Weights of a small image embedding model.
Model: 13.5M parameters, 96-pixel images, arch wide_resnet, activation mish, widths [128, 256, 512].
Training: 11600 steps, batches of 128, held-out accuracy 99%.
Data: trained on stained colorectal tissue patches (NCT-CRC-HE-100K), 90422 training examples, 16.4 epochs.
Rows from block 4 of a small image embedding model, named by matrix and row number. Rows with one number belong to one channel. Each number is 500 + 50 x the weight over its row's rms, rounded and kept within 0 to 999. All counts start at 0. Numbers have three digits each. After the name is the row's rms in percent of the matrix's.
After each channel's rows are labels from the 100 images, of 14976, where the channel reaches its highest value: "responds to" is what is common among them; "place" is the part of the image that holds the peak. Only what is clearly more common there than usual is listed. The data: stained colorectal tissue patches (NCT-CRC-HE-100K).
# convs0: first 3x3 conv (model.blocks.4.convs.0.weight, 256x256x3x3, each kernel summed), inputs 208-255
# convs1: second 3x3 conv (model.blocks.4.convs.1.weight, 256x256x3x3, transposed, each kernel summed), outputs 208-255

convs0.162 096:580563543423574433509534467459429458478452499530464519496471482470566487502482439441457465510415546490557473490414537497398471505514395475542529
convs1.162 096:583517424518574675554528470526469494524614491546505539518470430403491455437532507470469512588451632453547512552471599511461513517467522476555549
responds to: tissue: adipose tissue
place: bottom right; middle right

convs0.143 104:407435502538474477506495466480378524499557426444423532497488461565465459489596432508505453469490445557477449472407561446429493501464524484365512
convs1.143 110:550578570482481538512446521470670446478469570512521473567515524507580513497426546471514577485492508473429479582494580528492458480479530435506519
responds to: tissue: adipose tissue
place: bottom centre

convs0.145 110:533433465403495472457499554520544528495463471535554456455512468427536436594520499430508496486552463462462554500564535571531458577591463499406508
convs1.145 093:527440482459445480501547476478547535575554548521479522525550514519527494480589539481565481531433493505584526571499498574538554490454457510617552
responds to: tissue: normal colon mucosa
place: bottom centre

convs0.4 091:508498559539590558488502423503483482491444514527466524475535503490542511528504519504511564380514444467462446462470617511514577460423444534497497
convs1.4 074:549514500452561465443481529505622482557514521521466485517447530599461522504554516561490426500491493514531517571542537611597501489521477576398561
responds to: tissue: tumour epithelium
place: top right; top centre

convs0.234 095:406494454444532475494456519426446492539548449517525506477465495438537560576461422468455463413499498500463532458470500509519516499563496510526525
convs1.234 101:534491599520499646472452469516576478490487551544535545507510448480497533485478524460498507542549476504513505621511547508526589444519575433585526
responds to: tissue: normal colon mucosa
place: bottom centre; bottom left

convs0.119 110:497406462490461491459395478467490510563512496397487494437459509448479471547528492497511474501575482559548494514493538475632409437519488605340450
convs1.119 103:540514537553473461511567523420633454526496520522515573554560540483468428412478519483483551561463561527546489637467461478496566476441505367476516
responds to: tissue: debris; tissue: smooth muscle
place: bottom right

convs0.154 082:498508502449480495438504461433392504507574448516515517577558477449425412500607506508482425568523531511512440480436477479492518491457478464487520
convs1.154 087:480563460493495515473466516551493427552506468515408380533536508490495508497508525463524535328523508394487527518547580491503478530590510484620535
responds to: tissue: debris
place: bottom centre

convs0.19 098:457516440516563554423535617479456521468518520523518461611507595544466476518511572452493526594450482476477510522531394457516537554371491566434481
convs1.19 090:605487510452523484480419538507499566543497443588493506535520580457525476521533456531487534467492538505495515621498454577486510453483376541533505
responds to: tissue: cancer-associated stroma; tissue: lymphocytes
place: bottom right

convs0.1 128:470459452438531526519490419447463450493447466453577517447546484448490488498402547488517538529516514487541477399491600447541529452498487467525468
convs1.1 108:551583545565525511500506547540605479456478531569534481479553542457503495548499488456513484504469505513443503614491497540537452462478473444526508
responds to: tissue: adipose tissue
place: bottom right

convs0.170 104:464550539545566525527585529487444461517613565477431513506455442471510408480559482500485518536487472529540531482470528484453491507463599481587484
convs1.170 106:487476488494508509502415506460558449525540551484545506480549479525534544504509525524498531488522527505504498488494438572482559518457440527540499
responds to: tissue: tumour epithelium
place: middle right; bottom right

convs0.65 088:502481410506504474456477453461414520440441500519495492446429470477491404490520510543492514419514445450469484495451479462489511506394452512626408
convs1.65 084:572535527526432579555483492474509541491511543489470604505501557473495556469501580469540483389552531505500495500450483544536514473517502572465549
responds to: tissue: tumour epithelium; tissue: lymphocytes
place: bottom left

convs0.43 092:513447513543513450509530422497512509542596491471400547508554531451435539425462469471623478498591452502495477453460487559550474472440572508402466
convs1.43 082:522426475459534472528520545473498502560567486583436521579380522556579540443589474565441452472496470527493435602582529492590475498392439571467548
responds to: tissue: smooth muscle
place: bottom centre

convs0.37 075:489541419461449502523500375447390474470507500501589474537420497547538517506460432501471500534535483470572487474513471551501475479543491512527447
convs1.37 085:458525507471445497502514564499533519520478483460575606506490520469532560602597486520478499495368467551498562383539542549430565522528519488494587
responds to: tissue: normal colon mucosa; tissue: mucus
place: top right

convs0.125 087:508577448517480521460416462433482460554427470436567486512439538498553439512495478513491485432500511501484463625498502496498519498573605511583488
convs1.125 100:483567534505404543566466517562499463435562512489504477475574544551536542602570483488524463490463570498481481472425557429518449520480530536483465
responds to: tissue: normal colon mucosa; tissue: mucus
place: bottom right

convs0.83 081:478475488460509533510491508527503429479418483429526486539580546516492480387392468437495471473511480449495410545419458435470457534478555553406401
convs1.83 087:496616459597509557523453582490503511507495552495546465557348460470467537584486513508531484563552597476493478468447448557553502468454652439475550
responds to: tissue: cancer-associated stroma; tissue: normal colon mucosa
place: bottom right

convs0.22 092:432484501546485501404409479477482402433432500500592527429461466579480562480488523417480471424423441512511565514469427514495475520479617565473486
convs1.22 102:478617447486547552524525544529503563451538465487462518476497454515573555626484450549520550521522532473509525478512536514448471465481505464512478
responds to: tissue: adipose tissue; tissue: mucus
place: bottom right; bottom centre

convs0.177 104:452556494478468498463504450489536410469533528492506501487440498434555479506394515462440450409529467436452500544445514506494488556424580420523390
convs1.177 106:508554551488587537483468524479526548544501448474522523616402559569497496580526434487472450452584456529498555429471500529452471549519505597453554
responds to: tissue: smooth muscle; tissue: mucus
place: bottom right

convs0.27 095:449526479452577464516512527486522430531543522650460450524506507481514499404465508452532507591470559493451489424520459406521488496505450447479453
convs1.27 102:572546482478464544473433558490528544461486396557479570423505574535500460451476485498483561514479482554512464572435553570462552494461477469550491
responds to: tissue: lymphocytes
place: bottom left; bottom right

convs0.190 105:511491522425475507499505475487491541462426508524458619501417616493461525573518455582425511479506427460495367452560494509553475486532532536496509
convs1.190 095:461424526521459524517417523517454471525542531431541412389493399474463524415461523482421517503534538470520440611495460422570531492517424507506559
responds to: tissue: cancer-associated stroma
place: bottom centre

convs0.115 091:492534429475468386453512427540435504459465441430495435500477509578511495498451558458409427495513544524510643397466406436540492479495436484433513
convs1.115 079:504468505558482491513466428515531528484530604385527421469548536460584579533523447568512515496498483507599537577494555477548513481462426476491539
responds to: tissue: lymphocytes
place: bottom right; middle right

convs0.62 128:573497555411481556516465412427448521467521473569557496496585505463432480484435541434578455434415490471501522389447525513631609433445493530358444
convs1.62 111:549542567491525520522464450505660576500466529577517505483573523465488547465513546518461526486514515498563529543526503503538487540539478567502531
responds to: tissue: lymphocytes
place: bottom left; bottom centre

convs0.74 088:601617433470542514534480552456493418511555513416451448531458512513597525508489544558423519540448439452509533568472520556550444508476470506493448
convs1.74 079:418506441507539434505433507492472580535471475579441466372477430461550579503562486523473457566525506456561592422469465468470502611506441500488504
responds to: tissue: debris
place: middle right; bottom right

convs0.195 091:464478639515526482530475489461497500433487455498465467474532434469473537466536523514482564422468505529463464446449464372530553476406572438473503
convs1.195 093:538591465449473522501506508541388520607434510422509500460509575537496483425518515545467409517512450455492509612427481445448453537415399526582544
responds to: tissue: smooth muscle
place: top left

convs0.131 085:432529497433503507514577392463521406461477464497509428499457484502508492489449404492520511449536425479526494557403446429439498603452515437572425
convs1.131 081:539596508536528561481495556510554513548541458478508518564592501523599524486570431470559539573565623561507542483499556657510520520529548552441509
responds to: tissue: mucus; tissue: adipose tissue; tissue: normal colon mucosa
place: bottom right; bottom centre

convs0.6 083:487490502535504519516443446470513507505479604561473495526518456378395466472392504478431511509479470541495596427452563403506538520455479505401513
convs1.6 087:478482512518500515466569481522585628454544597447489508493516554574565519485518494507506475551535429442547563620488475493517508533460494592454510
responds to: tissue: tumour epithelium
place: bottom right

convs0.10 094:464492462455509437448459494528473475464578504447541505494440467513511536437423538421484529471479485476473449440507514418481526417503585482518572
convs1.10 091:557470541469537556429527552561472556422498491466518421506534524515484493483558425569437412574540507487535527518564520607496513502519596473548515
responds to: tissue: debris
place: bottom right; bottom centre

convs0.211 076:453500463523501552512478458526503500603464548590528534541527529413475469499552474509532402470439492555525504419472459468484512578430579562529513
convs1.211 064:563506480531452494460515497513460485512477485431438514511501504517534565473512523448456560547544574419554532532538523434525457466450437569498486
responds to: tissue: normal colon mucosa
place: bottom right

convs0.20 086:565552475507594530599551512480518550567405534559506431517583536466456497543495465411511517396515490503521412521478465497466512497409515432671512
convs1.20 101:478457517484418524500444402499495448411489505430451459543543477492495461505516518548548567563504430518554552467516514516429523465521478433356497
responds to: tissue: tumour epithelium
place: bottom right

convs0.206 088:508583522482498497506558526522529576468566435580407457530492443496441517462491459633571465521427455471471458458446505563470516540538468500403464
convs1.206 099:552392527493485449482498515525645392516480481472482448489545497570543466521401513474420468525556522511546525555566484446587520569509462516556470
responds to: tissue: normal colon mucosa; tissue: tumour epithelium
place: top right

convs0.242 083:473534465510456470497422466427495542473483446469460509562465439562509512504534429465493464452573514509446512571533482446511496500440497579475533
convs1.242 113:539551473461464474519449515543592424501514548502541473466506484502545417489420455499458479568500471526449472511439577517442531542414469423534486
responds to: tissue: smooth muscle
place: bottom right

convs0.140 075:512509537527470504447526564567423514474394510529476505395495564617474512470443582482525531514493449536562485492382417493578474529502528502468495
convs1.140 071:495579426541563531519440515516499535487500537537526465482523545409496502516527425485501526502439567433511543594485567465428532489349479500525523
responds to: tissue: adipose tissue
place: bottom right

convs0.87 091:468448520455554511574478456461460495494441465506431431474407425456507456536493501513448454602444484563476487492510500462495487531557430524514450
convs1.87 091:512481470530549558488519447517482468488515560472476433492522368499462505522386599494539510591494498486456506433530645503502544564514549529508457
responds to: tissue: adipose tissue; tissue: mucus
place: bottom right